A small self-supervised image encoder, trained from scratch.
Model: 25.8M parameters, 48-pixel images, arch swin, norm layernorm, activation swiglu, moe top_k, patch size [2, 2], widths [64, 128, 256, 512].
Training: 5300 steps, batches of 256.
Data: trained on capsule endoscopy frames (Kvasir-Capsule), 42238 training examples, 32.1 epochs.
Rows from block 7 of a small self-supervised image encoder, named by matrix and row number. Rows with one number within an expert belong to one neuron, the router's apart. Each number is 128 + 32 x the weight over its row's rms, rounded and kept within 0 to 255. All counts start at 0. Numbers have three digits each. After the name is the row's rms in percent of the matrix's.
Before each expert's rows are labels from the 100 images, of 14848, where the router gives the expert most weight on average: "colour at peak" is the nearest of a few named colours to the mean colour under the peak. Only what is clearly more common there than usual is listed. The data: capsule endoscopy frames (Kvasir-Capsule). In brackets: how many of the 100.
# router: router (model.blocks.7.mlp.router.weight, 8x256, trained with AdamW), inputs 0-127
# gate: expert gate (model.blocks.7.mlp.gate, 8x256x256), inputs 0-127
# up: expert up (model.blocks.7.mlp.up, 8x256x256), inputs 0-127
# down: expert down (model.blocks.7.mlp.down, 8x256x256, transposed), outputs 0-127

# expert 6
colour at peak: orange (56)
router.6 101:133134097078087109152118134087144203123202094143152123107098118112141099192127131164156160127090105151122160129165163086165154140122141102201141148127078124077135113112160117129152140077111087136130126106119110149105137109123185195115194106160079078146163091149208220085120118115103179106158148111144121106130110141066084136125159086187130076094133135133129125168135172143114122116153
gate.0 042:210171230168163143160092055119133166172132118086087094147192129170118137146082100128082124102104092183130031074092098143128148097148131120080173163129117114123125128121135099113185150107091129143065118057109176110134170179073161169162121151132201125104085152147115152132140147117135152113121066113149171102127171161148133181178158126089148119142120096109168120142091103074121114145117
up.0 047:107109181050140108104105150094130058075181138133155115154148148091085099097128159137125166083212123076152168125148126119181106186113114176164128103132099103101130086168164140161147064167150119152128130137125091104036122117138092074170060130141092135131199111102132124116158133172127094084156199098115082105130145096150158139166155132095147160100129107129118159157097103151132155103134
down.0 038:150133117175113127072139104160154160067129149161156074161131136093191072058144165163144165152163190120101103168122116119148057114128078134146121105153169111139190147154170093149139128127089066120125159122112098136082115138053147136137088158104132129112163091126130100166084164104155112194137061132103094094130122164148177155146166126103122141071143080111137179129134113129124178048115
gate.1 060:157137136091132106124116108079158111117129162117083163106133069142125115099167135144181072159187103137118123100080117157137192123106129153166110152104097186095091122187080099096155040148145148157128119130107154144106131149079180110170182158078151100152126123167118134137112125130093075129104131098117120109070171157234093166198186134149166180145079102191093082117112145186125086113123
up.1 060:150084119086128090209143163101146155151181132134171141132106124104167132127153118172161158133064162097140130143102115101126089120102114157174097123210140098156073083143161151120133058109189146076107192123162147140127109147099128078083147125114109195049121161089126162144123143159069126143102124124114107112079152121122132166115099161139135098152087112145107082157153121158144066127143
down.1 043:111200089132100093111155103135118132130150060118139167131101106112129125177201152111126126133124125124182107179092142131064099142130123096129079164155153100121155149085105203157116129069079144086169129094123150125091156131078134134096122128128172140097099130121159143193162107082107182151105159147119096131070156118113121147113130163146111111128076105164157104146121084109075168099150
gate.2 036:136151110110123129137108116162121137103184124103093100080069093131180120121135084207117097131105141079163117166143138079121081160131081108113124173156108119156103222124118091140148125109130167093149123107102129138055113143130136093130123137133137125120130166093151121146131144072097159140141095103131156179101122098066155139057120097105138118172142158126109125138157104144187096092124
up.2 032:130109108110142102125205176121169134093193165119096103106154149092175174130125185145085152135119150094122075117066148103160192130177101164196157147185122178136157132131078164213151125179129123159109091100099091114133107093139153102156090155108150133113119090158072111167135153143107114139098126096145109138099143138133106160144129157116170133079059117157151166123126142111140105150139
down.2 029:070146098146098137062117120110117153066158198138137141138161104121144099110111103143075113165148098116136128153159144106157083131115115141188117110134133102157125193118113123131151147105121131116134161073095147123151157150168111177081093171115127119145114105163097126116137144110119142144163050085137153148115162115137081096123058145117157137101141153105109186072105095145120124112103
gate.3 116:136121074186111156114139130120137131086130135162132163163138086119123092153157106100144097099080132171106164155135144159155119142129115175138127126129034188145180108156209169135134080095127112086181129146121176095100118124146163081108146160114137114112175060049096079139115096137108135126116165089120095112111139097126154113142114127128113169092033136144159095168140106130089159021106
up.3 116:146123132086171076096149143121135094089097122133088125074137199167130169130128149143093182143200143118167085133111120129100163134098175066160114108154140064092072133104035126113135181139141128149056143115124103106145172142095080150188149142116113096145066177181144103096159095113124089151155127184173182133130148201103136135117080108159160055119180157134114129072096154168138096194133
down.3 118:117125086168099132139165071120167110034147111153144155125180150147204112164193146113184178121194148094075090135110127122176181099139141138131165115108160176144142105093155098105154082166074148163119146097095115141120072114051125129159157137156175135133136116124128141173126048118126153138064133167146173162086070167101144098150107120160072117080163136136103060174156102052145154125092
gate.4 046:169145132131122166119181167094136163139202105126119161125157092150157145179093137140130109152199140069179175103133118123143093112132120158159080104099099153110130114090103150136074079142132147127083164155134052152088093125151161071168123071171158128158094139083140146065171148112124164136083107163125110110082069128117130093083121095120119152174156114139160087137117133047136123093141
up.4 044:152094141141105127031134120158124111128118087120127124166136149121098124099113121129167092167138116135164061136093104111153162157171158156218144089071063177137106129103138112077064112121119159154143116130112084132147086109151145100138082115137112072039117096193131108085163104091097127132096083100149171153159070146130124132064065145121094142179150134155147115158114166101157126163091
down.4 036:094112174103143106144110183169057134131101083105095134154123146084165222105104147153190119115109116165175095096125133115141105165100176127100125163149115093145031113109145110133146174177165111121088072114078151193132174128116085220117144099167122110091167151139126153079151084107146166043121113140094091129117078129187177113136185123135136085107167154113096174168152147113168105096143
gate.5 119:157137073162084148153130145126064170146108108135157164075106089188128158168155092104156094119131116127159146139134130114150163185100162122159134080106176183148187172067078163096127160135148091138098135144127126162101079078137051135161129104096104115105131168166100155116110093083133126147111100114060134111145101092128114129163119205114193121134197180067163086145143111139110146075169
up.5 119:068157130111112156092110089155124126150061143133107125151095121100142116133133092178132115096072152081142131118127157093114140135162086132090156190128105081174146066160135102123165140096103148158101109148148085099134135163100093127147078078199189167202082127118150175138083154122107118163183143119167175091095126147134173157050118145084090062104099123142099089163109081143147150123110
down.5 125:086125123147143128119108096123092113126137154126171088092062128098122168154137174083126074144132114167139165090094141132131144062070173098140161094080197152164158091126135125153121085159111164131122150143072087110114076128154071133154125097099121190161119124140126132129118131084081160137107099208126121148163139101094033105118129155176134144188159124106078150129099124119116138074159
gate.6 124:138108140105163091182196096137152134093167130120170140115148144123166090126091108081068162119087166112189114144153139132114159075118135089152143119095134107149123125126139087094183160126094114156159162129180153101131169123167132077106147078096126135157091139122149086121153122112122136161151184130075080120149168094142140163158075138152107130126177146085061136121124152098148085157139
up.6 117:164123091124117150120176129120108105116088140104100123035153111152132121133114136176131130123114082157095079074120139113159142163168149108175130097118102112125153141155159165112099126096150116121122062135031076084146069093132141149093121194155107124149194145092172125106067153129159100125148062175155120139111071153151138072136130137120118162140127118117180148154125119158201183122095
down.6 122:121109130160114111124177111149184113188072108095082102122103138144177121148134195123141133148085123134116203144136140120126141074159133164151124119102115116110170165083114178123134254148151145122187100095157129138144178119097132163145173124100167153058174168109196139097097112121129171155161080130155134157119159120167111155066148120134079110132166141108116155121157130127139106141115
gate.7 050:131095106212134162132165072094139102121108108109139068173124119118092162106125059068117157161154097148091115144109162138069118085084165070108096107139137118089119168118132186110172163182126151145173114134111110158125127112110137102122161131134164093169095126107115133093161153086151111123123066116134142077148139151107122161112135138171147151125126113084151161206131141147115147109141
up.7 042:074153121144139095117078159094169195142175111144166090170095150066120078095124134083117206132127156192114125162092138132123130163094132144106122129141067158111090111057066160138114115175111093161218136130095160174135115121161134075130135169088140131148111144158123115126168059136165103149151084101116095119144159110118098160115142181151104114075106135117169183186125115106170219109132
down.7 039:101129197144182130170150131161164154149108133107090128125107168146146108086084116101103118114073159111162206182158121143138096123092119113205137123116167108112129092114122158149131107116155092165132125127141156114147150161135115158119087119141132131142150124167110151058161180098179189202120108089137126108086101160078159187121140162098121138165139122133080112078117131096095153199065
gate.8 106:104038177147153183167083137178210089135092069176081186121139122148079121170157092110114081147171145180096079143174070139147058151143165113139217138143092148060164114119139106074141115094130189136115113121106139150120188107126126173145130141116112113111155128130115100178116138131177102112159161123125142150108109116105148154116138129080090135094112212161105140097078134115131069133143
up.8 103:133060158108106172116094147163162096158076065176127136121144093152046168160197110118110060141139143133110079136144092154107111127157168133071196129172103136094141110039116130141142102121100163192163076135140138162111139104104145140149144146157111106125141102117115113225151165116173146133154132085158174160098143097148115140083108126130059139116161153141110132092127153077123092149133
down.8 101:108142155145165119088103128068109102111195149098190125185139088161189108115143104148152123177097154124144095126162154126100162114152115114143148139107067136174134080142115122156120111150168105145090165122153062153087163126123111105121102109055124145134114079123142120158102160150149134119126148115049136092086137079187121071074087170140114112090109133144101168110142144122139119165158
gate.9 067:126062137142144177097095103185105083114134117125129165190125176142047085130139062123101120138104183134131131110060126104110137108101160102120159183175149193070155103093204078120126192143166126144115160160140123106118127154154104122102167102127129058103153085168076117087112104136109149143089104142166105161122068139092176089146139126154110134090108075144072106116153130143137080155075
up.9 069:117133081133125105115141128160124093168129145139169164131125065146102116168111157116145175163185117103139131165133140149164134067125109195137142134119124141187130150098147185120104119139126135120094121089128107120192124172094100124111141107086137102108101098149159122134174128051158086114101126130180126104156119105132078137099115096114178170182158105095113148175117191097130131148150
down.9 052:133201058075153127145177131133106112123063208090143178110100149125154115139156098119115129182118106109116030128041184186149073147130130142160107108096137152136145120142164172147142115133094128108098103117132137168090145118115141091176166133111172113153133090125111151150150108136139111112114133100152125149115101137155166170133099187157075121185113165124149133153189149143115144157125
gate.10 068:143177127124053106118144101137104166100178137083122125134162130207108174126131118120119153067097181083107156105132115188179146124137129118177092182124081124133151119138164130050151155145122141108097106117167098124073116150086156114127065199135086101155135076152168112125172113118088157175159158130122092092107108086152109127127141124091142075162085100085105093122155103117124157143132
up.10 070:131148102158079150142078073106127173134122149117121092124138119105134127137128106114169155084086174095066127131142126187164128158122126155106113145165136132180157123142155116079062109094112079096091178101172116144094089145104190123181163149124100168168158090143140127147105086151068115085209110111090051124166095094127126116129191175114129092139082145103180139173172095113137129143168
down.10 059:131076101126143163136078094080148113148142108180091125161141188103125099149112159150145162052176131214107107121151153138060125143174112092076064085080134146107107098160136104139154132178083175146089145160129117194196136187127117131085136153109167123100113111132100141138086136119127137144121101124159127087098121153130092121172078113205084094140139143106059192123024100123124129166147

# expert 1
colour at peak: grey (43)
router.1 104:156093156200177168115152085117122119138113117148147114152150101143146094133108082094133130108163082095159105111090153173144149105120135145110119118112142146175086127154074097124153108067094123186155124115169189117127149162155097148117127108095093085110155117119073143105074099116045149140127153092040086156101172161161099131149117168132175133121168146110157068070131072164120137128100
gate.0 067:097123158069130132100132158169135106161149126119148129097106127151120134164092115126145125152084137145171106079123130149174099084102128136159164116150125105164160132094079123148141122129066084103101146113161103119156156136109149139164117131115146154119091104117182094108135145107044124185186150122144101177123114090074117102155097094187125165186083060148148081094112158169151166088123
up.0 058:115150131174147123176137121086098131148120119128126169144157143106152162121155145094143110106143157122072147164171100083104139147147064115118084167103157136089096114151138101074132083111210108183152048184119144154108165159110127116120145149099138069185157108138081168145183109122186149125097074107106190090173088202148111102080147114090123089097124173122103178132137103108099106156148
down.0 064:146083124123159146105096125127069093074069134130131094158132136212181144129080083165122184145088138106127131109137146125140126146106063165188192129080113140201211162091118155165091179166119161095173138150153142179129126134077173135104088162109080108103097157151114122150067090131149102108123151116132101154137156090091085117016101141135091226111114104122123141070155143133156130113166
gate.1 065:143128202117140114120111138088157129178136111184094185135139062088120190173154138120176156128171130071102137062092085140139112120091146119141163171105084185135086148106075158130105141137120125149138145132141125177113127132053098103160071132144107118123108102181186170109141148092159159123130145159163147107125130133159126123104140156150119102166108080068104121136068136154079163154129
up.1 068:114112083125155115152203117170091102094172148125137073148151187122150020142103064204112156112083142178132127133153158138133110059104093099124139110136158074140171135128191137113172183113119104116168141099096145058150154147179149146096201129144178126136143125144064056141115129151106127156105141106136094113125151148096151096123097136133161124077095107181106064088220107076193131118184
down.1 063:172148114169131096097032148089096103179115094155084141103078112132130160082047158143094147160129162105129156049136158164163125153062122167057166158142155145100117112085132144118120110120139147165165148136104143115141074198109153172157102143132082160170141191135162162120132108118132124106096123076163164118107115183173194072148128073186107108121080089110092140079099178103163135147155
gate.2 121:096078134138155158112109109135165100120146131108094078167131112142143133163124177073135141104134129133151103106153150121163109108125155071047145111115103102159201192109085166131094057103131104099120126127174152154160175164145122127141078144131093131150126194127131122097093116132110117156166102151085129135087173130132057121110156130226140106075122152116139160178141144154083127200128
up.2 119:107103129116177155127124120122170101109106140110105083136119162148161106164102169054114162075147139151131114101126170100168123105135144076038179134123116088107158176173046189111114065114099096151101120096103118129121170184123095177156121145142093162137126155130164111090081104169100134128151100109098126124082131154127095143120161093156109076113125113140148166145140121136112129174147
down.2 122:136087161135069119126114139136116139097132176145135100090067124162116154125086103120129087155133094186080121068090092133133138160123146106152159149159149136113123156128119134128123160147134099104102145094137116060017106176065137132148093126158112121211146148111133094156123056126126092142115096126084087079078128113135133165136126132103138152154109169144154096121089173168084103187117
gate.3 026:080124138112153148149094198225119129145156116123127187136101137115145103138184124159085124168179164163120167107096157153121199146161086125128094121058109183151116098147121132083093101078082133137092121082088048121167116118107134097124153150125106123106108106121152112110159137115132153110147178137102128145156034129136141143168091145108217093125171131096105101104119156128108121158018
up.3 027:150096147154130107110098102121110196105147149135176106087075091108117158153129204147160099115167186136096101124123129135109102099103151095113130142155177114133167110137082156166188115072092117129118128131117153163102133094140131142109093118187136090123096159119142092165142094086173150065117088137142138129161184168080138107076122104186151159183090101119124106168130138135130110124178
down.3 023:146126119097149128153111173065119122160131140092118099114118171119211119109117177172143093140082126147092112165128151135103055161133106117119131187083094074131087160161093140149112165135096178135124161135144172179114115108144197149157091162141208120118114124135079099077150117204164105120095107104182081186207135153116152105141140152129143092154126093136104100087130097203129080152134
gate.4 117:138139138141102146146154117157124116158095087136047149140188125094158145153129113111083153150113130169168159067107075100162109111086131202124109146171091057139117195135116159056088157162117126064182112177105119136110084118099138173133140131128153119098141131169099146060079121128148158096103134133133060155129114169086072087102157143113076108159134181146188119140095160130114176129164
up.4 121:111107102116137086120104142076130141109182139141205078126113107150098104095148124125162101093161140106118072166142172145070193152148148038124138119096188166121121093140136131179127071131166165128061121076159143160125154133144140089107198162143116159149111162065120104194153114149116108160147063128122205120158150083188168168154092110096160181079113112127083151152138105134159096131093
down.4 125:132147063129074136072084108161092099142149136131143101130129119138112103169086121042187154166212133153092118144130061136140138114162130154139138134200110187163127161114187080128093150129108124139106152159106157117142164125160120158102166126105158126018132091135107083158081092116072175144147092213172075116175090093127204114179141146073101164095138179146142142152138159144199165169114
gate.5 103:106081114059118105171109200121149157126168165126085167117102111109113121079178054130170089091165100108111121091137120124144188138112095155086115149108133085196095128162083139162157138130137120140153142113152138146162124096094126078174106145121112173183069141149075130157151145176041089110138170118159133105122142146122142118170131110112107093128186164057072046078139154131161158187136
up.5 092:101121090076148079197145194121112147106167153139091141131069115119103043066145075127169094091149089101149115078106137096186175140108098132126121091072112159157126184157086143210147126098142132162188122153113151108137105109107098114134078188131120127138122154196089129131149119163035140080157176099136146105094129170101157138161159080136124098142152157094105093047123122146144171162124
down.5 106:126096113130138124137170084147132176135181091090144103108149146108137156118121143086128113086165127079144075120129175119095115183102156155152164107059158157124119114115143135147114116169117166165084078143142101107100132093129079114072136113203140121153155120129171063121156065095161154127075086083141133180100071141117074117130193125163204186178100164122126126139114107136130150137120
gate.6 116:126155174088119074128158218100121185140141097133154119153132128092156114132144118124168161124115088120154110096146024101120113154125161108215115058165174174152067099156161113074117141129126137102061136167123159167143031162086138131113139103162116117118078163126072079132133111149134134108178182140130139141160093180126157144104098140065145158122119143124115075126164146140133115101139
up.6 115:092086127140129209188088083158110118116088144074106123124141165179111142126148154141106092084156139106164174196140203154120173115117097141074132180120092094097172182145069118157125151184102099132123123108121091111089199145175154134154085139127191120143144112117163173099107130136107116161074105060124081112120145089126118133153176074172123105152095118149096144155114146119131125165131
down.6 118:160152065153045133141177120169134113122083077114089139118125125078140160123093102162157155170138114144123131104110141060116108124145216164055159120100109125139183082127116097165131128117118109105089121136112167161164129155123116150173163148102111148161142157109077157146101132146056078134110134144117072116173109111096189164109134130149084074114151128104165056151133096130164105175197
gate.7 097:137170108150169097088138105166081119144124161097116115168165084108105105098156139100156139155152082138243121113102146139115126128120165124086082093130135101087120144077105095135131170117130092144144161112081136072088099185116115159154154140099109154163097166162065132156097099186118132147127126105103143110089102115090154185132136159149161141161142168086043109174112175180185201124180
up.7 096:127178164088117125141160131082154191167165119179094089120089081162079075127104147153099139124174095068128160098118148090116099097189130113123116136099140160185166176089162174145088153160090148166133060186159076132138154112105102128117099134171158054162162097099223123153160161111120151147154120095181146152079054166166096067180139145099097140142162124073184132127153108160124095147106
down.7 085:174203106160035131114123145165086076131085111111106166128100134152201107135087088116125111128168120188083117160113185105137084134142162147180111136126099101112080125169107148147143126124107137044168141178052158115101136137145132148144097101048099149133133064148131147098109133080124131080159094175131148082156192107096109103145145146102141099148124151140155127121131211157131108165155
gate.8 115:154131188113175093147076165133153155194058133112157155095159109147107136156149113071107169148152101153091221084134148114147146063159163148105101160107127141067114126197122105157098150020150109130150145136107125073123133178158167078142147096116081139188109141073153130138131134089067094155134109144124111127146125107093172110121131109169128130092107107110114132121125152142108096092104
up.8 107:139133115179096134091166113093111096157131137149176158124109151140128128074068080163133176095132125130222040099183122110092100116109110131124174138174154180203121094117167078120096082120125110156166140155146131141141125107113107184067091130116131084112166099146089115112145165083159146056122092132097107101141121119138121153152123094099088139151129205160129131125155078128112194117193
down.8 102:122146180168193112117150122123182138123125117106098130164070094127111159101153090151185140200098082104113122107114096093139111111114135056144095121151047129092129127110198126111140094053171078104168068079166115061181136150069146105171177169113067148195108100104118203115170150152104189178136093113170136179172109159126134133123144136174115094156140062154124094108130182110122092101113
gate.9 110:144093098124159121100104121120097170122051129136104090104125165135095150176157132117139176092106177118152140117216139150109122110140161127069157146110110053154106095157100152168096119158088112126089156133141169089137112087100111177138110075165118144130131196117154158116127102112060117149132142109142064108149195152111133150167145168087082135108208175177107127097140077111125114125152
up.9 107:136090112094124082140097122143111119095206078147086086135066150134169093206127117167135156107107117125139144096119149157190109128100138060143066103177113117114165055064162074167098112072164146099140113180139163164124086119086158100091129151138117121121139150140129170120090101171098094104153123140146109146156115103142165120148142142141117117146111058160091085119101122191067131163181
down.9 103:135086176133181070175151170153164174088085142147166159149103088142117107100085088138086141124140100135113141093136134121134126061170130126097142162172141126147192103111158097115135103088103116108108126144109116139124149161099102098153123118106091131114164137126116152150116138165186121161113130172147095099103150192094105106119162145092136087141079114214088139176126123105090145107132
gate.10 110:114082128120084126168152138143191094149171113117080117134083113104144127106105105203186119108134068127117139154132099126112155093089101176130136111103127146165094151126168088174145146113132148130183105063106080144131088100104124158103184126151166150177099131121117111157120137130151099111092116120098132122132137125111156046141126126158110090160093150115101156108141142106115142110095
up.10 110:123132108139176115071109122101047143136106135144122138136172155170119138133119156054086153162114185139130118105120142138166103182182109083139125133163142119097181084113117200087114125154130124141072149213116149107116151149137121103149059151116091106095159133123161123076105107085127170165152133160145130133142144146162116175122116112089123132062144111107150085128123128123147126178144
down.10 116:125153212110181118166184129071127203170128124197095119168170122047119073129104162102114140156130161117175118108113101135091129106124148134099115186157118116123096127099129113150151136150140131170134137141137184174130154145116108176068098092153149114100106089172083098083114127086101154104171155143150142168182130125064079095134099141103138082077149149107089156138099106114125103205082

# expert 0
colour at peak: orange (29)
router.0 095:155132145114120153081112105149148094141124114161155068096157138183127149148184102130158164056125089161148133157164165135123120145164162101186144086112121098138140088091116129071162137212092120154096151074127194061100154145158154089181114122119109141164143110112096119114183095134190154142164144178093124119129101166107151168095075172227179100072185124193122179161149121119153131132117
gate.0 115:100144163132111105097158132094152114195134138098152190233104098117156144154130109133129152156105160140134065162101154121109065089107155096112117103188137125109177139124169118079142119112107138139156160078137134088168114107135182112147137115118129097160142112146083204123157040101153090138102127083125135128134101153122135137146167163156139169184083120071066137110129169134139203122182
up.0 114:156056103135128184175118094169147173110096129137070100068117179147140133112112122150109116115150080123091183106118153123184180151166111165143178124091146103105087142109079097143114148154138110136079081165109142196105146136151097156099144159107123158134168145106129059153087182161093133172117152158097107121114133094148185084124083095129093078050170168166167107140114087128136098123100
down.0 125:123148120079106146137137128118161120190176112147139172187092117162118113144087142098158105157102161172087100215121167098096124088112112091123124118160140139152083155132207085143140127108072151115146145103168136123154099132123091119111134099145134093125088156107134134177103141110114112120050068130121138128175130081138125142165102101134116129126019102058060105153119083144134144025145
gate.1 025:129138128106170085144117165116161139126138148178124123090114131123098053042165120152117069084165228160134122117129098176145181099143166098156141116104150114119095099130151089110165137193134177094089144091155107158116090088145124155096064125142090134079096117113128118189134058119197117116138151104167109166115153125165164136168111121122129135145148170156115090086122081091156125096075
up.1 032:097112110045148125143088122071149161127064130148147080154146111178155083080116053124088145097135149147163098131125106103153217128138145144144125086166111144168148126100160115182152142139140064096121134073112153124163074104152130188097110154145148114110105112110157117161123122145168133196151113112073110130074130073152163176155076166156068120076107165115136138132102099169111113115126
down.1 025:124126052102123107092120159116145140096145138174147106114108072183141123131136088133107147059147201125133158193134137088176189159125062147115160169116094115132079129139175099115093116131140159173166089117101119100169111133160095175145149123145161160118102103187152139141105209135187128127134191110158141176121100061129160128112119083100099156101141101073156140126102111166124152086119
gate.2 123:159113137168156075121152153176181097123147118135094103141107150106119175120168175121108172117109157147093092146160112124119122107174123157156172147109121070161120126129074103085099122070206157094108116132131056152103056086202103110169128155096139146204155098147104174133092086106124173167123157073186093124129128079114117153147172116203160112054139147163098184130122143116111145106194
up.2 111:084144083115081176127114087099052122160083164123125157096153115147158042121110097162142074123135080120151139146082166119153141160085155112105092152131140141114157123162173188161181117190066094165115158078088193120125154155046162129121123104146129092088114109107125122110133158143110103068114111155095130113121093203178176133109139195072153110192108078091182132117152110157144126134121
down.2 126:188139060111194074201143171089162099110139162168114073101252118079122164146114173070159105094146122120112137136144117112165067130148093178150111127122110174121082094116089142146149120171111133129113123096111122130098099115142123146102188111123149108092080065160111131163119144128087147161110136105103107174155137133062086146181163155153099114147119142129116190169157115137072104087168
gate.3 085:118043108145119141123107166105068126122100140168097142110132145150153165116090150174094104129154114087113107129107125099100170146094138087126143118107128154138103128154100077121078111049171160101110068128102205140118141171162113102145143105132122109098176110126148178149135103140178125089163138122097151078171160064146086128162128131118147171097145108151111166064153167086096108082112
up.3 076:054082101126107120102092134111113111127137124158171119121129119168158151082120167153153152102127090090162133094096154168094111156051129092131109110146165124108108099203115093102091082090156169155110106104132213150101135126147142133115108110121117114120173099163122156140129159135154133126178092083155144106185137097143101094139094129098147144124158108167158123107165100122149114080129
down.3 074:135151082056151108104128107107135117106123163074140109098121166134130151114144142123078121144142118145143142114157194181113101176079192179143095159092108110116069104110116132147164145125108048114161172107132104128074091123134169144102143130099168104173115152060122139162109201119171188088061199138120123179109129147148130110128102176117124152121113115095156083123152134164169142099095
gate.4 045:144072133107122166130130125170110145119162158102155142106138116134160153152108119122158137109203142104116105131115139162114102199097039115158206125149142102159167125090142120093166119083121108135141109116132093111083121133114137080096165171094146097115167166094106143151170132095165104122154152186104080159132120116123116115120189057133126154164076131141085100126135132110141121109140
up.4 046:116071172125134151114103122140132160154150163098119145090178118151124177115089175163141141085165145140185130140130099151117135147088071113125180119157112093155151093063148150153157170075121120144093095089102131113082145158125150111119188173099194086106123137130122173185139124144124116108165136115135087148122110145139130100137193101135143156138073106134121164123179129106120136083189
down.4 039:148154189152138131169087126135061083111116119121160134170113187124121158113130146135155124139133080073124155094154124152104126115137169129146118180209129126185133146159115103120070096092120147156099095101143126099210201144062116170154130140112091133117145164180151143195168147132076166170079203079056103113119114093192135120120142066132133095162093152165070064139114139116142116099064
gate.5 104:061150150132152098128132119153159130136127112129170078035138138139177182147114195127183153131148157121127177181094153131171111141161112126155154131167144082126116103070135183170099077135122120152104098164127184136130054136118091069095133108119202164104087099167109069113142129134187076136125150062108067121103088156144197120153081129177161129148094059112130131112085102176093177086152
up.5 108:166116108080131119163152175124109150172137150114086184166127160089137063119132088112088154130170145159118048075100172166057117130066132126092097140090165094101117161164136152103160185179155126106121150100115190134133152156109171182154119154160105072158170114113187165093118100129030099100124147123164193106189091122121086118116152150085105184105102168120168119157166158133148123137118
down.5 100:134139148097156121094163170099149140140178112154124137142088121103133115118107087137100100168120123137135161081158094100136223137120100128101107137118127088088129211068149105135089048245099203098125103126117154152121166149140136099141109134125119176155123149162122186112143107158097164096123115093139150178100163163108145163135095116199146103173182108121084126077203149130131126152144
gate.6 038:093154185090158144049152130164092201152126145111140089145129081170113154147118100112075111137153140107180129167147100148077129143083106093105119137141151113135142123161131163108111085114075124184146071091122089179145042087110094092113145139169137159111128127167114139131070157209158138059143135104130129118127164131138133083099172133150165148135116166110129129107107089119053165097135
up.6 043:127075139076082199089101162137145113132132096091101128143146059132095154182153087137133114143053070166134102171139164190055161095133070097116133150126137122140130076200082138087131095094112122121207108120075175161018109096101128123101137106111098150141145114069139148142140089208139162106143175117061140093119126113092189113131162125141182117084169112122119186126124096116100183161097
down.6 037:117117178105175167169128160113109127164110093080117140110164157124148208131126182131053146118078133158124105116100114137114146160176156144146136163168117118106119077153123128130131127107166113126139198178149123143132117148099078138150112087108111109167135060094073187123168028159126095117146157105061114106094084140083130178152103135096153062128173142131120161107124080106134154123168
gate.7 050:085134135164135145147087128142131115147125194142131118110143117141149132163134124158107107078133099097096139132052115158185126048171184131198140103078126109119100159094101096196082152172195139148084106123086124100120103083121122139107147116082123121145069139184113120098111149175089132165194125161074117106134102156095132164168135166101137129167148116115110040164157067142144128129110
up.7 051:077100137159163150156137127166188098123095170127105145133144079169115124084150099112099147169180128083120136090107131145136128118151140160164121152107102111116159074111160055142107124191130120139138149128144113088166123157188115153119124166092113117185089106153107135113084103168106175168145075173149088121110120170143170139172095091160120080129114079126141057131080094162090107142139
down.7 041:182202072129169150144084076165069141121161074107105184104140112160126179085152093216187127138149120133119144136128170099106096132104078135167176130141125118097122146114135111136143144057100180118134126099120103124062140111121098131117155073140124122108056120081131123120100142110160156116103149073132127126143150116129134105037122109221137133125123154064143161115142115144113162126131
gate.8 116:140170145093116109123110128090140108156130113190201151116129148090134138099112112089158090145105108047121108153122167148115089101116198148080140128077113184129161112144137124104110128116190164053147149113137117098094138077181152173138144107168112104093126086127137147095098077171067091105110121160122109099128114169121129102087094158156062132131135186100136115166125106146105109127147
up.8 119:096182138100110088123102159083140116174140102178186151119160144104108101107093157081137166155086118091169090144100156148134115143161191155103130128103076160117169095158161095126107110099211188077141131105137110049134139115155179179145119109148163116094151084128120146107103066154089096078144111143128153118136149162150113134100124153167090182107157180109132147149103096116120109110161
down.8 125:156135157140076137102106167119155068164197174099179137149167082085213105130135142171111210177101179176089121081069152139123159145137167141147140102053142101071055136145136083103135110148118163146094177087170155120141134114141082179076111151109142119121160155141156106133090169113109158105076147088146138140130128113092125100141138145148148119107198162126081145109086096168087141144098
gate.9 130:126101161085130154148093049202120127134096113203110132107185087104096124090120095187126118133056156137170174122110175173121104119054147121137135123120172109142132114100134113143125106120129195115105147098118115138046095106151100140126112077120140143123178148073106152145139120128151143142066145136170196131159175097175174130151101149148101061086145133135112114138149200180131198203090
up.9 134:166084161135138161125094113133149171160114075165084129171142101146138140096161099198117158111047155136152192118095181128098115083110132179134123145128181126155141116130161132119153088121121138113094151122148086132072095126186090118105092141131169105116186176138083137183145105153169117104112146085128184147156109114173145141137094114134101070123157105114140113124090178201115190171075
down.9 129:138091110148113158090087081116174154101130081148094180226182181157101077111145120128114160139121142183127111151204127138117073150155123091120125132126098103108091140114135101187096149157072142126174118090090144094091085155169203118180150103161085196093112142187113129111126130141132122169106089132152137112164092188133106102120118129171173121118110147137136150121163137121141079142128
gate.10 116:142058140130162116086137063139125132149096140145138084185108160157080084084138046054136146143125139116163163122061135129165110151076151121119103114183120097169103105098117160170200139109135095124149156111155100126159058135164161125168147150117125134118157189126156134117179077201125147107141123171180143150106154100172122136127127062116068161096071153136142116111107113143138079153116
up.10 120:133172112111156153077094148117128130116116162098188167112089108081112193142196156154124192126134071125131125094150090146132164065130126106131147167071153169106170144169131124076078140185141097143125167076117136105103141130069096170089117182144089147113111063098115084130072148063145133157132106115092154059109159156151146154086134186098150073185152087091144107157126143105174130093116
down.10 122:126063140117125106135119120140145143156125101135101047100105157087141124146144115122172070114102202156110172136169148073136097120104073094140096091132095152122107105131143119074142162177160141141090142173178162102143175128098139119167124106075120148115136163079107105094188119155106119141157160131159120141169107065081102070208117074157143127132199090169156142088109106177147137154138